A small GAN, trained from scratch.
Model: 3.81M parameters, generator activation leaky_relu, discriminator norm none_scaled_ws, discriminator activation relu, discriminator depths [3, 3, 3].
Training: cautious_adamw at rate 0.00048, 29500 steps, batches of 64.
Data: trained on stained colorectal tissue patches (NCT-CRC-HE-100K), 41.8 epochs.
Rows from block 5 of the discriminator of a small GAN, named by matrix and row number. Rows with one number belong to one channel. Each number is 200 + 40 x the weight over its row's rms, rounded and kept within 0 to 999. All counts start at 0.
After each channel's rows are labels from the 100 images, of 14976, where the channel reaches its highest value: "strongest on" is what is common among them. Only what is clearly more common there than usual is listed. The data: stained colorectal tissue patches (NCT-CRC-HE-100K).
# convs0: first 3x3 conv (discriminator.blocks.5.convs.0.weight, 112x112x3x3, standardized in use, each kernel summed), inputs 56-111
# convs1: second 3x3 conv (discriminator.blocks.5.convs.1.weight, 112x112x3x3, standardized in use, transposed, each kernel summed), outputs 56-111

convs0.108,258,195,166,219,216,236,178,202,241,199,230,158,185,112,226,250,192,234,274,280,171,198,232,205,186,230,240,262,237,221,296,193,256,195,216,229,182,242,232,241,261,239,211,283,262,217,274,248,300,228,230,227,206,233,177,211
convs1.108,80,197,221,148,230,185,184,220,134,238,223,256,180,214,204,89,203,212,207,167,189,208,168,223,217,225,216,241,172,203,188,212,158,164,192,181,197,153,147,148,159,254,238,148,143,227,174,187,216,103,168,205,229,206,248,191
strongest on: tissue: smooth muscle; tissue: tumour epithelium

convs0.2,237,203,220,224,187,222,203,238,258,251,266,227,169,191,282,240,261,263,178,295,211,198,283,254,231,250,201,263,186,183,273,223,283,221,183,270,185,213,221,235,250,232,224,274,258,214,242,181,162,258,264,215,217,235,163,217
convs1.2,200,173,198,177,209,186,186,171,242,209,152,207,258,182,201,182,178,220,213,219,242,235,162,251,204,242,208,273,209,296,180,204,190,145,212,211,211,213,145,244,90,177,211,224,179,178,197,200,261,132,229,204,240,207,264,239
strongest on: tissue: tumour epithelium

convs0.107,173,213,238,249,198,220,218,227,260,233,216,207,191,182,276,253,202,245,271,231,212,174,237,287,219,213,162,209,227,261,250,196,224,156,213,187,163,182,290,204,275,283,207,274,199,171,238,231,264,210,231,317,240,211,205,224
convs1.107,199,284,183,134,237,195,152,221,146,171,215,189,176,164,197,203,170,232,198,185,246,237,159,160,183,181,182,226,115,244,183,194,229,228,204,197,252,222,211,238,126,189,247,160,279,250,199,233,250,122,173,211,194,168,170,220
strongest on: tissue: smooth muscle; tissue: tumour epithelium

convs0.48,239,166,192,182,166,277,207,225,243,182,239,252,155,178,213,213,172,239,212,205,202,171,224,237,196,218,160,277,242,210,323,200,225,223,241,218,291,198,242,259,214,218,260,245,267,226,259,227,244,230,240,231,288,180,160,227
convs1.48,246,233,260,178,215,155,145,129,187,246,110,200,153,230,149,143,188,201,234,125,185,211,214,258,205,195,235,188,140,194,209,185,212,255,185,233,222,196,194,115,155,242,177,175,258,190,180,245,256,156,159,228,189,230,229,184
strongest on: tissue: tumour epithelium; tissue: smooth muscle

convs0.39,176,242,245,222,182,143,165,223,239,168,227,177,231,143,285,239,313,222,184,244,206,148,237,255,190,228,196,226,192,212,240,215,261,241,218,261,277,150,254,243,209,209,196,252,233,238,236,269,173,176,172,265,242,166,209,273
convs1.39,237,177,198,222,217,180,212,181,200,257,237,226,249,191,176,234,182,228,195,189,138,255,200,191,214,153,224,255,174,243,96,259,214,177,186,187,247,280,150,202,250,155,229,176,176,165,166,170,266,178,279,175,260,269,223,244
strongest on: tissue: tumour epithelium; tissue: smooth muscle

convs0.14,184,236,218,292,95,200,233,275,284,212,234,201,236,244,249,221,208,243,203,240,202,175,283,291,136,227,227,258,219,204,227,211,229,201,220,249,165,190,248,222,266,281,215,214,233,200,227,205,163,225,247,259,214,247,242,187
convs1.14,261,221,215,161,195,147,227,225,251,193,247,166,237,232,181,269,197,277,184,211,221,238,150,177,140,234,152,244,228,247,232,268,150,191,194,134,169,259,219,253,177,217,197,205,188,186,159,196,275,176,200,183,196,190,269,240
strongest on: tissue: smooth muscle; tissue: debris

convs0.105,131,247,159,140,179,129,235,228,134,231,257,251,250,216,200,230,187,187,155,217,206,310,211,220,193,230,192,276,248,212,197,148,257,251,249,200,321,313,232,228,208,183,215,264,158,236,205,181,228,219,198,246,191,207,220,254
convs1.105,231,136,306,246,165,234,201,242,274,191,188,164,258,231,193,169,236,213,191,276,208,170,174,211,182,213,280,296,217,197,218,174,194,229,128,173,184,152,167,202,200,225,137,133,190,155,204,220,171,197,233,170,253,202,262,162
strongest on: tissue: smooth muscle; tissue: tumour epithelium

convs0.109,143,222,222,178,197,141,225,317,174,226,225,193,193,173,207,275,195,257,175,155,226,282,244,296,198,232,186,224,230,208,186,185,251,284,155,209,156,219,186,206,267,210,200,266,186,172,208,202,181,213,245,205,211,224,220,172
convs1.109,222,212,187,197,230,223,207,183,207,93,234,160,212,246,210,209,216,244,224,184,226,182,201,152,150,169,192,255,246,249,215,241,182,211,190,160,147,203,229,269,184,247,200,202,235,298,204,192,215,199,195,189,219,161,242,254
strongest on: tissue: smooth muscle; tissue: tumour epithelium

convs0.46,189,271,188,236,238,153,291,209,210,157,237,182,210,218,183,182,225,270,226,224,227,185,188,175,214,173,228,96,200,78,256,252,278,282,157,257,216,226,214,160,228,236,180,209,228,204,226,143,173,213,212,243,240,176,178,233
convs1.46,172,169,220,215,156,211,151,240,205,192,261,236,198,232,223,118,208,194,176,299,253,224,212,233,211,226,242,257,226,283,230,215,161,199,238,188,225,196,255,211,162,290,170,136,195,222,211,206,168,175,206,145,263,202,255,222
strongest on: tissue: smooth muscle

convs0.5,139,233,187,149,121,131,220,276,197,267,247,205,224,208,170,211,212,246,156,224,212,239,230,236,169,225,236,290,268,197,200,169,243,276,239,246,291,260,230,218,243,208,192,216,201,226,263,216,248,228,190,228,186,200,248,253
convs1.5,199,175,289,235,225,240,222,190,172,190,188,159,188,251,205,188,224,211,232,192,205,180,187,237,178,195,222,290,163,239,243,220,139,190,179,165,168,161,138,253,227,235,219,121,168,120,164,205,217,167,221,200,235,181,224,182
strongest on: tissue: tumour epithelium; tissue: smooth muscle

convs0.110,241,150,144,182,225,231,257,230,273,202,215,196,211,242,288,283,180,217,182,248,158,211,300,282,217,235,171,201,239,168,190,110,259,192,216,219,197,273,233,221,249,235,177,289,317,231,281,215,170,208,228,251,208,219,216,216
convs1.110,188,220,247,191,145,174,195,168,181,184,145,189,270,186,236,118,264,160,217,185,211,257,211,110,181,158,222,221,230,276,236,295,209,227,227,141,236,170,221,255,191,228,197,192,254,119,201,236,222,192,203,205,250,119,192,209
strongest on: tissue: tumour epithelium

convs0.92,245,190,235,250,161,231,208,187,300,260,308,192,199,169,212,229,190,284,255,222,265,189,252,317,208,142,139,209,213,225,226,186,222,181,215,202,262,177,284,226,250,256,173,246,218,142,243,266,157,174,157,217,186,167,272,215
convs1.92,214,265,178,146,203,174,210,232,153,136,129,200,204,181,157,173,220,140,157,145,213,207,188,108,297,241,226,209,157,199,243,194,205,212,261,131,144,240,152,244,143,145,228,185,175,258,179,185,163,255,212,190,226,178,190,242
strongest on: tissue: tumour epithelium; tissue: smooth muscle

convs0.40,175,168,200,237,212,188,177,234,215,258,278,179,253,175,227,239,190,241,218,210,208,264,235,276,238,201,220,240,175,212,259,199,242,192,222,181,264,204,218,253,219,216,175,256,184,183,256,221,204,177,169,290,239,186,204,189
convs1.40,249,181,237,154,182,226,196,153,178,173,182,254,234,233,185,172,215,217,188,143,211,150,217,179,235,221,239,227,241,259,219,217,217,237,244,185,169,252,213,253,151,185,203,134,159,212,180,199,162,230,239,146,196,219,179,219
strongest on: tissue: smooth muscle; tissue: tumour epithelium

convs0.106,214,261,228,244,210,170,248,227,260,318,243,176,204,231,206,268,213,269,189,250,188,142,269,226,286,277,138,200,177,85,191,203,267,252,206,231,208,193,223,212,237,217,190,194,123,233,276,189,216,214,226,251,197,219,161,265
convs1.106,221,189,190,163,156,187,183,224,233,175,214,246,196,203,204,121,282,209,250,209,242,312,161,200,154,204,265,247,165,246,230,177,211,180,213,152,250,239,196,213,209,204,176,206,216,209,175,254,249,107,173,163,197,164,226,193
strongest on: tissue: smooth muscle

convs0.51,222,199,194,149,175,141,248,243,191,210,259,278,238,215,174,150,189,238,186,229,228,190,214,163,235,180,215,218,217,191,203,167,192,225,178,210,199,196,246,218,227,174,208,230,229,232,208,242,166,285,176,148,228,165,236,287
convs1.51,132,182,211,235,202,184,215,237,179,224,190,154,235,179,142,194,212,164,230,189,190,175,210,192,182,202,120,195,142,231,194,176,185,153,209,241,232,156,222,164,167,186,141,144,158,268,171,130,212,189,237,186,161,235,185,136
strongest on: tissue: smooth muscle

convs0.111,230,230,168,264,211,213,222,261,227,147,188,211,270,284,218,221,246,184,257,264,197,273,202,208,214,253,206,208,179,221,282,207,213,170,262,213,208,211,221,238,247,132,163,254,232,327,218,185,199,237,277,189,251,274,252,141
convs1.111,201,136,264,229,196,192,176,250,205,299,242,181,155,178,251,212,168,283,218,197,212,305,190,208,214,210,201,178,239,232,87,172,209,234,220,239,256,210,247,199,237,212,273,191,170,97,231,246,191,231,209,216,197,250,200,279
strongest on: tissue: smooth muscle