Weights of a small GAN: discriminator arch nf_resnet.
Rows from block 5 of the discriminator of a small GAN, named by matrix and row number. Rows with one number belong to one channel. Each number is 128 + 32 x the weight over its row's rms, rounded and kept within 0 to 255. All counts start at 0. Numbers have three digits each.
After each channel's rows are labels from the 100 images, of 14976, where the channel reaches its highest value: "strongest on" is what is common among them. Only what is clearly more common there than usual is listed. The data: stained colorectal tissue patches (NCT-CRC-HE-100K).
# convs0: first 3x3 conv (discriminator.blocks.5.convs.0.weight, 112x112x3x3, standardized in use, each kernel summed), inputs 56-111
# convs1: second 3x3 conv (discriminator.blocks.5.convs.1.weight, 112x112x3x3, standardized in use, transposed, each kernel summed), outputs 56-111

convs0.91:164150106091120068152186199159141162144107161147080159148156168167160140143146091184154090125105150167125177223148142176189094109136138132166144154151118154168147152146
convs1.91:184170200181099157125089146112144119128163109144125171123151119103120052166124199145092145206185150153168091128142129164132127093134165141123087121152157089142104171125
strongest on: tissue: tumour epithelium; tissue: smooth muscle

convs0.25:097130130160083176160177135058098153134132106121136144134159159166140086126149173120140144156171199128154175146192158141217122121188127132149145142168121134166161124136
convs1.25:129127151174153137054191075148154086150108137145147119179131133158172106124098109147111162136192147162027148140107111174129138149109160151185095150068124146170153159125
strongest on: tissue: tumour epithelium; tissue: smooth muscle

convs0.19:153137194109052116147150148181182125136144150110135157143187161117133140143189182184158090149109152153140139158135159149131140144128184166117176123163163128177127127189
convs1.19:123136078153188137119115123112060124140112173168156101151134150183126180106136094142115161115194129129120151171204086148139118125132084183152109131113194162174132153108
strongest on: tissue: debris

convs0.61:164150158091110144145147164051088191077106148140141149169144092119132152162149150161178108199134187146144110099131123154117103072199182143164205112107121148150089126159
convs1.61:048098112108141165129160085129131063080150151115091118103116158147157158127129163166085181112100157177102142122085171139124149117096154122164107148105186162145153159142
strongest on: tissue: debris

convs0.81:185164112182127115130190168146157055090085146105160126100165134135139150136155177122160101120145135158154131190183058137150118177106139118099111122171071118130148158177
convs1.81:157169160174117127162092124129071089069137096172119161133213092116126086131177106095106083148119148143104121091167150126100124083109135126135138180135193137113108104112
strongest on: tissue: tumour epithelium; tissue: mucus

convs0.60:158159171135034179096130153101107102157152159123125173152139128150166211149145145145151120131143124107145132119133147136113156145114143136078157134133172100161157208116
convs1.60:134112118135143070136212096091125093110114119155163177100123116117129043162144086134127129139165103114108119128152119178122095179115091165204129161148118126104157164124
strongest on: tissue: normal colon mucosa

convs0.71:186149163128065185165145146150118165081153153073154131154158124134070132142194138135158115158093160134154134178100110113122118168142175125102136151128086114161133114129
convs1.71:142136110101137137148123139097116081142154127191121083168086133123172179128107129117134073117148142137087151125173134071145133108086087143120056113153168156134167177148
strongest on: tissue: normal colon mucosa; tissue: mucus

convs0.18:186114158117090188114163124114191091114150139104143168185169112122122083135169178187146128203133176164147124173132173174164168185149191124153132130154164133163115176169
convs1.18:124147154114139087089151131076099115133111128153112125136114180123132132139153084157062138118128119125144095132102149117059095156060102147117099133124158175100165161102
strongest on: tissue: smooth muscle

convs0.56:086107167122142139119098121070100075148143127116140085152105123075130103061118194047141139154119118154106123110110145149100158158137163056128148160069107141128115142097
convs1.56:134148075086097128131174150120154149132114151088141110106161159129143162171142094147136085099102084150118134133126152117140137169119161199128082044151126140113153141174
strongest on: tissue: mucus

convs0.93:109170141184082143110108214192168093142115091157148179114162189128122153114085121130119131111124178125143179163118177136129135136167179122178141075149137141175116143180
convs1.93:105111142114149087107111103145125242118092115073203132120127104162140162174137144142102183113187096106138067174135110112111121149181102114156166137110125109127140146127
strongest on: tissue: tumour epithelium

convs0.4:125111145145112095107122111121146078155123109188085114139147182159105152113154117149176067143142129131123145049171124206163181149121131107163136120157148110171128108149
convs1.4:046116077062146115139155118145108176123111094061155134123141110076155140201184107159142161129142127092140147124032127115107186173126110158148143126141154180119183176120
strongest on: tissue: mucus

convs0.90:171119192149104118149125160086138151158153162116133128211146143096141159156111114159149133201162141136114158187107175165169114146161187181191166070125151134153129160188
convs1.90:177130142123155132165108089159177114077112079103105136147109130155134115131157149097111182109138138201173146138151093101120165180121090114131108113164132140150151138146
strongest on: tissue: smooth muscle; tissue: tumour epithelium

convs0.68:131142137149088101160115145134115142157174157154112117106194162088181151185148109139122133140117094125199173120100186128147209151138133146169184091166197172203160167174
convs1.68:137123131074123131046151159135118135186105157089164159151067174178093168063124148144086204146158140095139082147134136100088109133144140097164116208064162140055083141127
strongest on: tissue: smooth muscle

convs0.63:133113128150156104126109185004137136140104167121173173166165067150194138076090123112154130129207118122094165119104153176135158092106103146175101119141187145134096076100
convs1.63:117140146163168140115114120140110154122106153117098113064186200135159108172163110131174160164086203134121159156109132155083113139197160122137107122071131125158146171120
strongest on: tissue: normal colon mucosa; tissue: tumour epithelium

convs0.75:118092087163113165125159158090180111074141112129138172083176126158149109122157149093128127097165101170127150143167142125187101165133132164187064138126169167169194098099
convs1.75:140145172179204131122125126203129097164142119129117225196145153117112191153134119143141142185150117161106091117113161174144206081128122143133184109119096138105207153148
strongest on: tissue: tumour epithelium

convs0.7:114149132127123112104168126088156163188164118140130066161174160169160183164171093187164098125171161155134151139150161154169082102167133204159169127119134156162130193111
convs1.7:176080148155149140167142118167155127085116145117130153137104088131118088066094127132171206115113136189149097207141088097167180176114145084158100126138140088117177151136
strongest on: tissue: tumour epithelium

convs0.55:139151186188146141135091134127140125132141099133146114153119171120139147080102110192152111201172156142164147178142167164107201131118143106133154140124123131177126153208
convs1.55:135106108116125071142156126192093116054122109134164099128141128141146162116150097182034153124178145101141094127135106058142128114121159158138084130080141163074173171044
strongest on: tissue: tumour epithelium; tissue: smooth muscle

convs0.50:161158159155122131162130157108119141179202155133175110176138113109182145074159110163179053165184107138078158127131131171121115093129153160182151115097154101156170151130
convs1.50:148110130131161117109163113125154103105085133077138166092146139180085096154125129116164192123128130106145116044152089189225166198103136086112142107118111107185134137150
strongest on: tissue: normal colon mucosa

convs0.87:161141165144139111140073126073132071175211102125080082140092108104189139097122130061115045151117112166123152123145146131109152157057075140180113111112125136156139111091
convs1.87:133153133112114074099182174186127108128100123127145211058122207148133164107138110157131123169121129106157104120149091103167114116111151122128159104107150158103126186147
strongest on: tissue: normal colon mucosa

convs0.104:106135116176184131123064158083100118126141151109170111156123150109173138122107156121175081183156132184179101110123124174176119118113141085186152095130143179151130151166
convs1.104:114123151145187105129182138168134126123124140149185147114142192147175176124138126148087152137101154122109143174149159067162127131156150169118106160114158221113151161081
strongest on: tissue: mucus

convs0.79:129118135146143148180104142126130145104150085166133133151160173118110143174119117132151188172135154161195152167115177145163183077143148163172136131159152169088133143117
convs1.79:100086161089096083112134076204164162086180154134130182090136125163127160093112150160136169149188115104153101137192116159137206111101175163094166139110135153107156144160
strongest on: tissue: smooth muscle; tissue: tumour epithelium

convs0.67:133047124158133183076115144068148088131163154058141085117094121093139155045112156154096123157156110149112140108083136100098165175094117066119096119092136142166165122128
convs1.67:123147127146136083167193155136122100134130114189130166113136155158159131134146081152117100115098105173136151149165127143140135089164183135185124111143142199109161164135
strongest on: tissue: normal colon mucosa

convs0.62:106144116167122116223108160179142129145111183146138115135133150128159173136147070112131080153159175099117099095123150114154176116155099114192076107094136162122140112129
convs1.62:138146114162083170094127132123112119082153147125098097110188115146104163137156172193146178137094110094155142145118149167141138074101131127124221116145134061161067121189
strongest on: tissue: tumour epithelium

convs0.3:112154135136144141193098156127113167148175120099144150118182109112127134211107115139095134213093160122112119130090158182173176085166168103169177052188137156147114138158
convs1.3:112201116127142154093135152161148096168142168148105136132065194132159162074116137115106149085150218119126087110149071099083133081156091164120092135086162175172089131134
strongest on: tissue: tumour epithelium; tissue: smooth muscle

convs0.66:130200151170115114110134110156125112176200125155119099124112107124128130123201157092160072135148147125144126160193132124088111149133125152100127127121162107136122154110
convs1.66:093079121131127116156150134120186122043121096131147160102159130128158158146132102119165133128086110112183136128130162108159149082150111144141139073152092135082178188129
strongest on: tissue: normal colon mucosa; tissue: mucus

convs0.65:071170154076082090116105124119201148127144128139183140136157148149142155110155156174236092115107160169124146156046126121134144086116165150137142104172125138109147127159
convs1.65:130079129127122145133142134037127147167076100060158075126119134116138118087103112106134220115143109132144115144172090111094146137097114140148084098054153091156108134113
strongest on: tissue: tumour epithelium; tissue: debris

convs0.24:179160156172081136169184168117168191143160143144132127170167156163113104146154094152129167202128201157145160161120155163138170120181170201156111130139110140159144177123
convs1.24:121109165107095123094161134122165076060114099112100187133168160125170150118150215132072165064081078113161134103121139107119123142118109124146185115172162139145118127165
strongest on: tissue: smooth muscle; tissue: tumour epithelium

convs0.101:138094188133143137123144142094188141214141153165139102184163134093157180131089123141197144126113151077134155109126171154154139082187143162161144110129169121134098162125
convs1.101:116098092139142089150154167163122121108070154113126142090136134167143065102184092122175153145135145177128141175151163161130109113082179114177092094151138156150138088201
strongest on: tissue: lymphocytes

convs0.83:132077175173141148160116107142131109146165126136082186101176171130126109210153149106138150190160081126175150070098205135133153131198135128127150143171139139179123156133
convs1.83:095168093121131073123189127150143146139122163147163113121144093119140124093115108186076161089160206122077113210144139108061189078073132154129111194085119125108148111144
strongest on: tissue: smooth muscle; tissue: debris

convs0.12:121165104142137140100093153161128161097175156130133098102161155158158144180116045128064085174110100096099156089137094144180184047163164141193152073101106173096128129118
convs1.12:174110152103098145128147196131180111133175123145092131166162096120137155119094187079154161118167193133142141185129178141055126112123207126136200153140162089112094173138
strongest on: tissue: tumour epithelium

convs0.77:197139209111114125151132139116154158145171120122164138152183200100111155143171126177131137143111124172155138164111130138134089100124191162189189141152107156188123184175
convs1.77:118090129128161137136145117102117131149099157112024124138123088165172131124142130070087158172165186055156143131175163133131102125109148140163094223131205175162155126119
strongest on: tissue: tumour epithelium

convs0.76:154149144214103176148113189163107106098145143218117146159167148138176180147128121077136113142132183109138184136147177148171186137143124089148085077093143192150163132115
convs1.76:137104094127099079123143125107102131137127137109143118108149161085027081163147162136104146132139155170111080114115158184093096125119147166126208148147109028177096143131
strongest on: tissue: tumour epithelium; tissue: normal colon mucosa

convs0.41:120166134123161134119124153118103108126123116081157079123114114143109093035080106093134169152067120171090108108120164090063150133120107157141165146102084116119052101134
convs1.41:105085142134077119124144148157133106148137131117094132107153178172140184137123132095137093115108139102137146156162122089135145152144172105152125059168120163144165129119
strongest on: tissue: mucus; tissue: tumour epithelium

convs0.31:134077127160119163149116142120145203150137109143132127128137144129114078164114136118168126156151114140153151168152177171143128104188180120155134136206165168158115146174
convs1.31:067081126139158091181135098162141153098127096110106082104122105110161167149198108155114195098180164120125159097080109073092136126143096174140124171115103062111185126132
strongest on: tissue: tumour epithelium

convs0.89:097164142113139083147140109104140168149119094177111126183151164206174137179103100182156095147125151155116164241188165179133118145161158179162160120124116156184131164153
convs1.89:172114181154099124106109182098109099161172139081121126119164154095133094180120173108096148181152105187182110173141132105121122123087161115163107100177163145127158205128
strongest on: tissue: smooth muscle; tissue: tumour epithelium

convs0.95:136150105108111138201122147149138185144124070134124099118182150121112140176142105156135105145126186112195187149138136175116112043119141104125119120169182123096151141160
convs1.95:103070150130110168040153148166100105122123131113168169147121151121150155090107135108160180181129130146152093160110121110112121131132127138151150113102117128180074147146
strongest on: tissue: smooth muscle; tissue: tumour epithelium

convs0.45:134113158182150100143125120102168144154161119159138114152111162152157165166158077132202086147128129122145232131148130159139149183150181136195153098123155147137164135154
convs1.45:135123084101137129080116200128130081107112110087152200137158128134171164075085155166097187171118169143100084171112153122139185146141174111113105115137128168113173208121
strongest on: tissue: mucus

convs0.102:152129127204142132132141174123185153138184135144145155142168141113200143081143104162139080145125101110115161132101166137181136109123069173173132102135181147154173133105
convs1.102:185155142103181109103141142185084123131069087118154206136137136200087143176123113133144157159147141158162094141183124164147121143161166091103135129141127141054110139141
strongest on: tissue: normal colon mucosa

convs0.16:131146138155134107158120160123154069145204100088066172111188133126101132137165094120164107154132117127139126131086143171138152117116150150184136073130143132198124132135
convs1.16:119122139122193076076157137118087162180106173156131163091089162152151129055063103100124146181122161105178089153159143108122150086122146114122137162109138171089139145088
strongest on: tissue: normal colon mucosa

convs0.69:161130140146147138129140123146131123144136113192100138178117150101143184140122137126182168108145087174122153068138109128097161090148088146160181097144112164159122065203
convs1.69:037111062112170159163130122135070176123123144081115093122159132129168106147165113155106154107165162146157168191059115163149140169122144140181135104136168152176179127098
strongest on: tissue: smooth muscle

convs0.11:056152150068106044139137112163153154114116132162102144079112156185157154153117060129160136127078155145163123202188135152136124114130137144154122127155113146141136105162
convs1.11:160177109170131192135082161149125052194124119143181095185161128146115133138071192123090137145135128099072099144133153107171163120084162115133108120090168135129080158080
strongest on: tissue: tumour epithelium; tissue: smooth muscle

convs0.47:120180184134113160149130118135199146167142099133156169166148125108186124146202179127140110150143167187166177157121175125174125205166103164157142171169115135139137115168
convs1.47:078084097180134058117170096136119126071127139103128106161153074154145145132153070153111166116131144117118161125154106176091147108148092157170096147118105119137201152075
strongest on: tissue: debris

convs0.15:067147141151111124200165165190191177134158147156108164105164124206183131148131135139148097104081132172201131145164150110110157109141165177176105138126162146127133096150
convs1.15:132095168174154122096148145149130195141128074069203138153169152188136179110158144162145160202153115135138139157135115145146145138175102126083158162071144102098147142122
strongest on: tissue: tumour epithelium

convs0.22:101154173152152133140091146113094106163148109121152151203143095139123138093137156078136153128181112134123108036090161103160138082097083122124154161142142133137175148111
convs1.22:099141116076149105085172113075159116156083176128110086114120185142140134153164112186120159100117142149090128206159162167119088136112157155157131137081119101156121149182
strongest on: tissue: smooth muscle; tissue: debris

convs0.6:123113091182143125160161163098169131159155145167122118129102107083197156102109103126136104088136094124088189188071193150100115188077153136145078102097149151214123127151
convs1.6:181144149109126124140117149126095162085124100117134198112159166152085086107135131164105149177118113116169102118153142135137154119123157098119140125114094066066111168151
strongest on: tissue: lymphocytes; tissue: smooth muscle

convs0.49:179157168133107100120099112147139115119084113123076089157124133152116118163138136140147156154079115120170121178156132171119136123154214161144163059142141132138065144151
convs1.49:098122107119114119114128109077104105146125127158130090151117113069173151168100096072074168057124081134069121121079120105107104144096100139159084116136159101116128061116
strongest on: tissue: smooth muscle; tissue: debris

convs0.23:198173181158111161140135196141198165113147080140077188162123138123185148121131136163190129126158124130162153181122083119155128084160176104131156125121086133130118162093
convs1.23:130106093124157091141103091100132105090104089065172095101172114148147095181136118112069179133167155151155105088126131145151094148070174181097115126128195109161134148157
strongest on: tissue: debris; tissue: tumour epithelium

convs0.37:131160160227112129127097157140147098076128099180132098184132176141157176140170078083155147131122238139138146122142133171159158178180146088163134067127124161162145152138
convs1.37:135133126079110097137141105122141133078094118115114134059174166145108115146093149130115156109117093141121097111103110122108151205078124159103166143107114088141158129136
strongest on: tissue: normal colon mucosa; tissue: mucus

convs0.57:086150138146123113143153117159163125123147090192143114210182156138145168139158118188197116130141152205113171195157128179142160158192167167187141144111117133174164144125
convs1.57:104113130098169161137088114125119106107147113105130156150152145132176153128144146150074190126151132116216138162159120118137161168056138167131144136123191180133203200127
strongest on: tissue: tumour epithelium; tissue: smooth muscle

convs0.94:138145170177097120122117165086172182131163082111165174124130073157188133152110147119153146174165093140195164135133098123158160170164099090166107160198162095133133091158
convs1.94:092098144159172166178165146142123115141117110101138139139147159146130162141166109146139174135138189178039119149096120133137116107198133160111078101072146146141131129133
strongest on: tissue: tumour epithelium; tissue: normal colon mucosa

convs0.8:123146135129104126192116196165147179096117125101088176138122142173125190124104114142181132121153192144188135154133176170117126147160130113150171110168165145142166129191
convs1.8:098095196104128114142095090116137103184135077090152118121087147120118102130143159148138144203088147141126104137108101098098108062123110159152130155140121105149115125094
strongest on: tissue: tumour epithelium

convs0.9:156120154161112144134081178135132043163187153176103090214158177152119128126120108043097146150176151123102132103094163121128207140125122102158104120120112145172153146148
convs1.9:149147138087118109157155174090114157098131108098123163029131137128133106167146118127144141131082159175123161137123167149106101139111182179192182096140126066168113169184
strongest on: tissue: normal colon mucosa

convs0.85:119090088154108150149158119082126130145137135120113174122160144162151168183093097066139115183172123109134164145171121137164095124150188119123079115154145145168162094099
convs1.85:123170182207156156137140099154164131132150093137105166168128078151149098088090142081092149141195141128102123085073121171140111100121110116106149106125125157144171121122
strongest on: tissue: tumour epithelium

convs0.10:102139151105116161153122132125163158136182114131170094097142106194118151088172158183169095149131167142164146105130166171136145181160139175162125183182215086119126111193
convs1.10:122081145115118092118178106120141145124142070099164141188102141075196131157098104143187130121123148152095101098102136112100111114164144095110127090110022136112144160065
strongest on: tissue: debris; tissue: smooth muscle

convs0.82:149127157191175102151139201123140105069120127123143175107158140082132128118092176122125115199147183124114161122166173165179125141200147110181120088143116131159152139134
convs1.82:110127127068142087092162112146135110118091177126141140081150152177119109136176109160100135156085135163131113160130123150086162139100151183161125139154109166116134127189
strongest on: tissue: smooth muscle; tissue: debris

convs0.72:148128137167133160095107183171151153176168105119168082115167121165144105147162158089143112147116105158112110137165158158143088148125189148179097125151165124189105100147
convs1.72:135128138151189130115125099147138109066107087124109113136112145074156140115099103134113140152100147129110182143127151050148132139179133130089111136114075133087207146109
strongest on: tissue: mucus

convs0.17:117084131202121132207181138149126148184136146093160142100181156179183169152134157147108161113122144114143153116151158122208128107109148172136096144140151131134163143107
convs1.17:119135169090142131121164189198087119189171168128141100121137121114088146107144124139195175123194093166052141161134121184082149162138151077165114120113147118138120073151
strongest on: tissue: smooth muscle

convs0.78:132162180170116133130133141142126145122171123143135108132175155145164170108165156081152094130152201120234124144156141127132132135121128142166123084164219148169151134122
convs1.78:097091132104146109172126079118165139182131179130146156102080074127121118114105140141157159131080129143163133105106184137144169154183162157107182152105063115130203116118
strongest on: tissue: normal colon mucosa

convs0.73:092132102156131128193154138102094122149118149122192150078218141150182162095153163120170081168113148132154106093135174133161107112149122182181099159167167152105186111084
convs1.73:092093164150170149108154127188122120112177173165207103150131167170080133158096182121154160151172144143136065146120101205119178148142115099125195141085108134108130128160
strongest on: tissue: tumour epithelium; tissue: normal colon mucosa

convs0.28:097145104131099125119125159150127146099119128163096131236177128138127168144186151070146051156103156134134098091105134165119156087147160099131179167120144127133161137115
convs1.28:096139098068144172134160082093143123186117175131133142135102150075177123173105137143105144086160083110123124100071131120095164214112123181112162112113123146139176088119
strongest on: tissue: debris

convs0.13:074138144219120157114146157158155123111198166167145142095186124165167172173116154136122098123151113123130121086164158178188169129164112178160167059133191179184182111111
convs1.13:180149149128161114125153132147137126107107127137139189191113107136068074139160131136134160148139208175129126171168132195099118125145194122113179143110130087120095175150
strongest on: tissue: tumour epithelium; tissue: normal colon mucosa

convs0.103:189116146184135111129136185156188131196115127116108137160153180104117145177163145118130116139185149134130170181127128133124198118171140095173142127125158150116147119126
convs1.103:104121134110129175153136057148153222083124092087136168136158126175143126147168151092095166158171129129123106188177124155146184129118134193100076107108190130156140143193
strongest on: tissue: tumour epithelium

convs0.80:152154194139084165141119144158165116153119169107131115229152113126152171160160150157143124167164158163096105113089184182132168087190148161134129110120171129156116165176
convs1.80:120118111095131119107139144074112101171132095134104114097124142159157117140126103146124190162121139089146119155131111135064122143085063148198116135131167122178153154113
strongest on: tissue: debris

convs0.53:139176113185096118175103171166120183143154112151104156108143157137119148197099130132138125189179151106129185157156183150190133091205119145148105115191166143145196158156
convs1.53:090131133103138131121193149135188110124133159087151156151121125134162077114153152157103193083126158119142158175119099089059157128104134135158110170095104165158141171107
strongest on: tissue: smooth muscle; tissue: tumour epithelium

convs0.54:118125199126121088159104147140109136154119087124105141102149188148123142161124112155128114118161207166110145136159141165158108109162108185136208098159137137159122154201
convs1.54:114207110149165134101154145145154117159132184124165123173150105156151146196124133108055178148166103141092109200117103072106135115128145109141108145102155161103134158041
strongest on: tissue: debris; tissue: smooth muscle

convs0.97:108211154112093088159132111163149141176128104171189118152125170067180164193133102138183084160126187114143132196119145174168144088134163154145128091165177148123135136152
convs1.97:124154109102124127125110128082168097170087132103202134137116105160073134132086151090158201133137079104167121118192159101131119167159041158165138168091127149133115174125
strongest on: tissue: tumour epithelium; tissue: smooth muscle

convs0.42:106147159179162113164158117154138120117158117208170093160159173172143130212194139133165067144124194147131165207165116162149149150107146192181109119167143170139132175136
convs1.42:067148151122103094096125108108143120106175143090161133098142065142194096090073148139093163171113115119175052117154137106119133117131131110092108135124139143098170175087
strongest on: tissue: smooth muscle; tissue: tumour epithelium

convs0.30:137139213163104189153142137150141142211114174105173118180158204123115147120147156123110145187096123139160115130081157107134203147118181115100160153142126163184084146150
convs1.30:087132086115163062082190142127102084105121117154147125118103148208167142090123117143112102075102147178102125121131112078066121148117070161090070200093111127104209119071
strongest on: tissue: smooth muscle

convs0.35:084095156133137126176121103101109137138147109110120165116145133084129123133088129132132114175199158139169140051124159144176119056130148123117139085149095102151124160183
convs1.35:035173105101133085120164147172138178172114134086158084103152166174133143139202116188100178135133182161092151153100118086072112078146077166201119112130157152146098096122
strongest on: tissue: smooth muscle; tissue: debris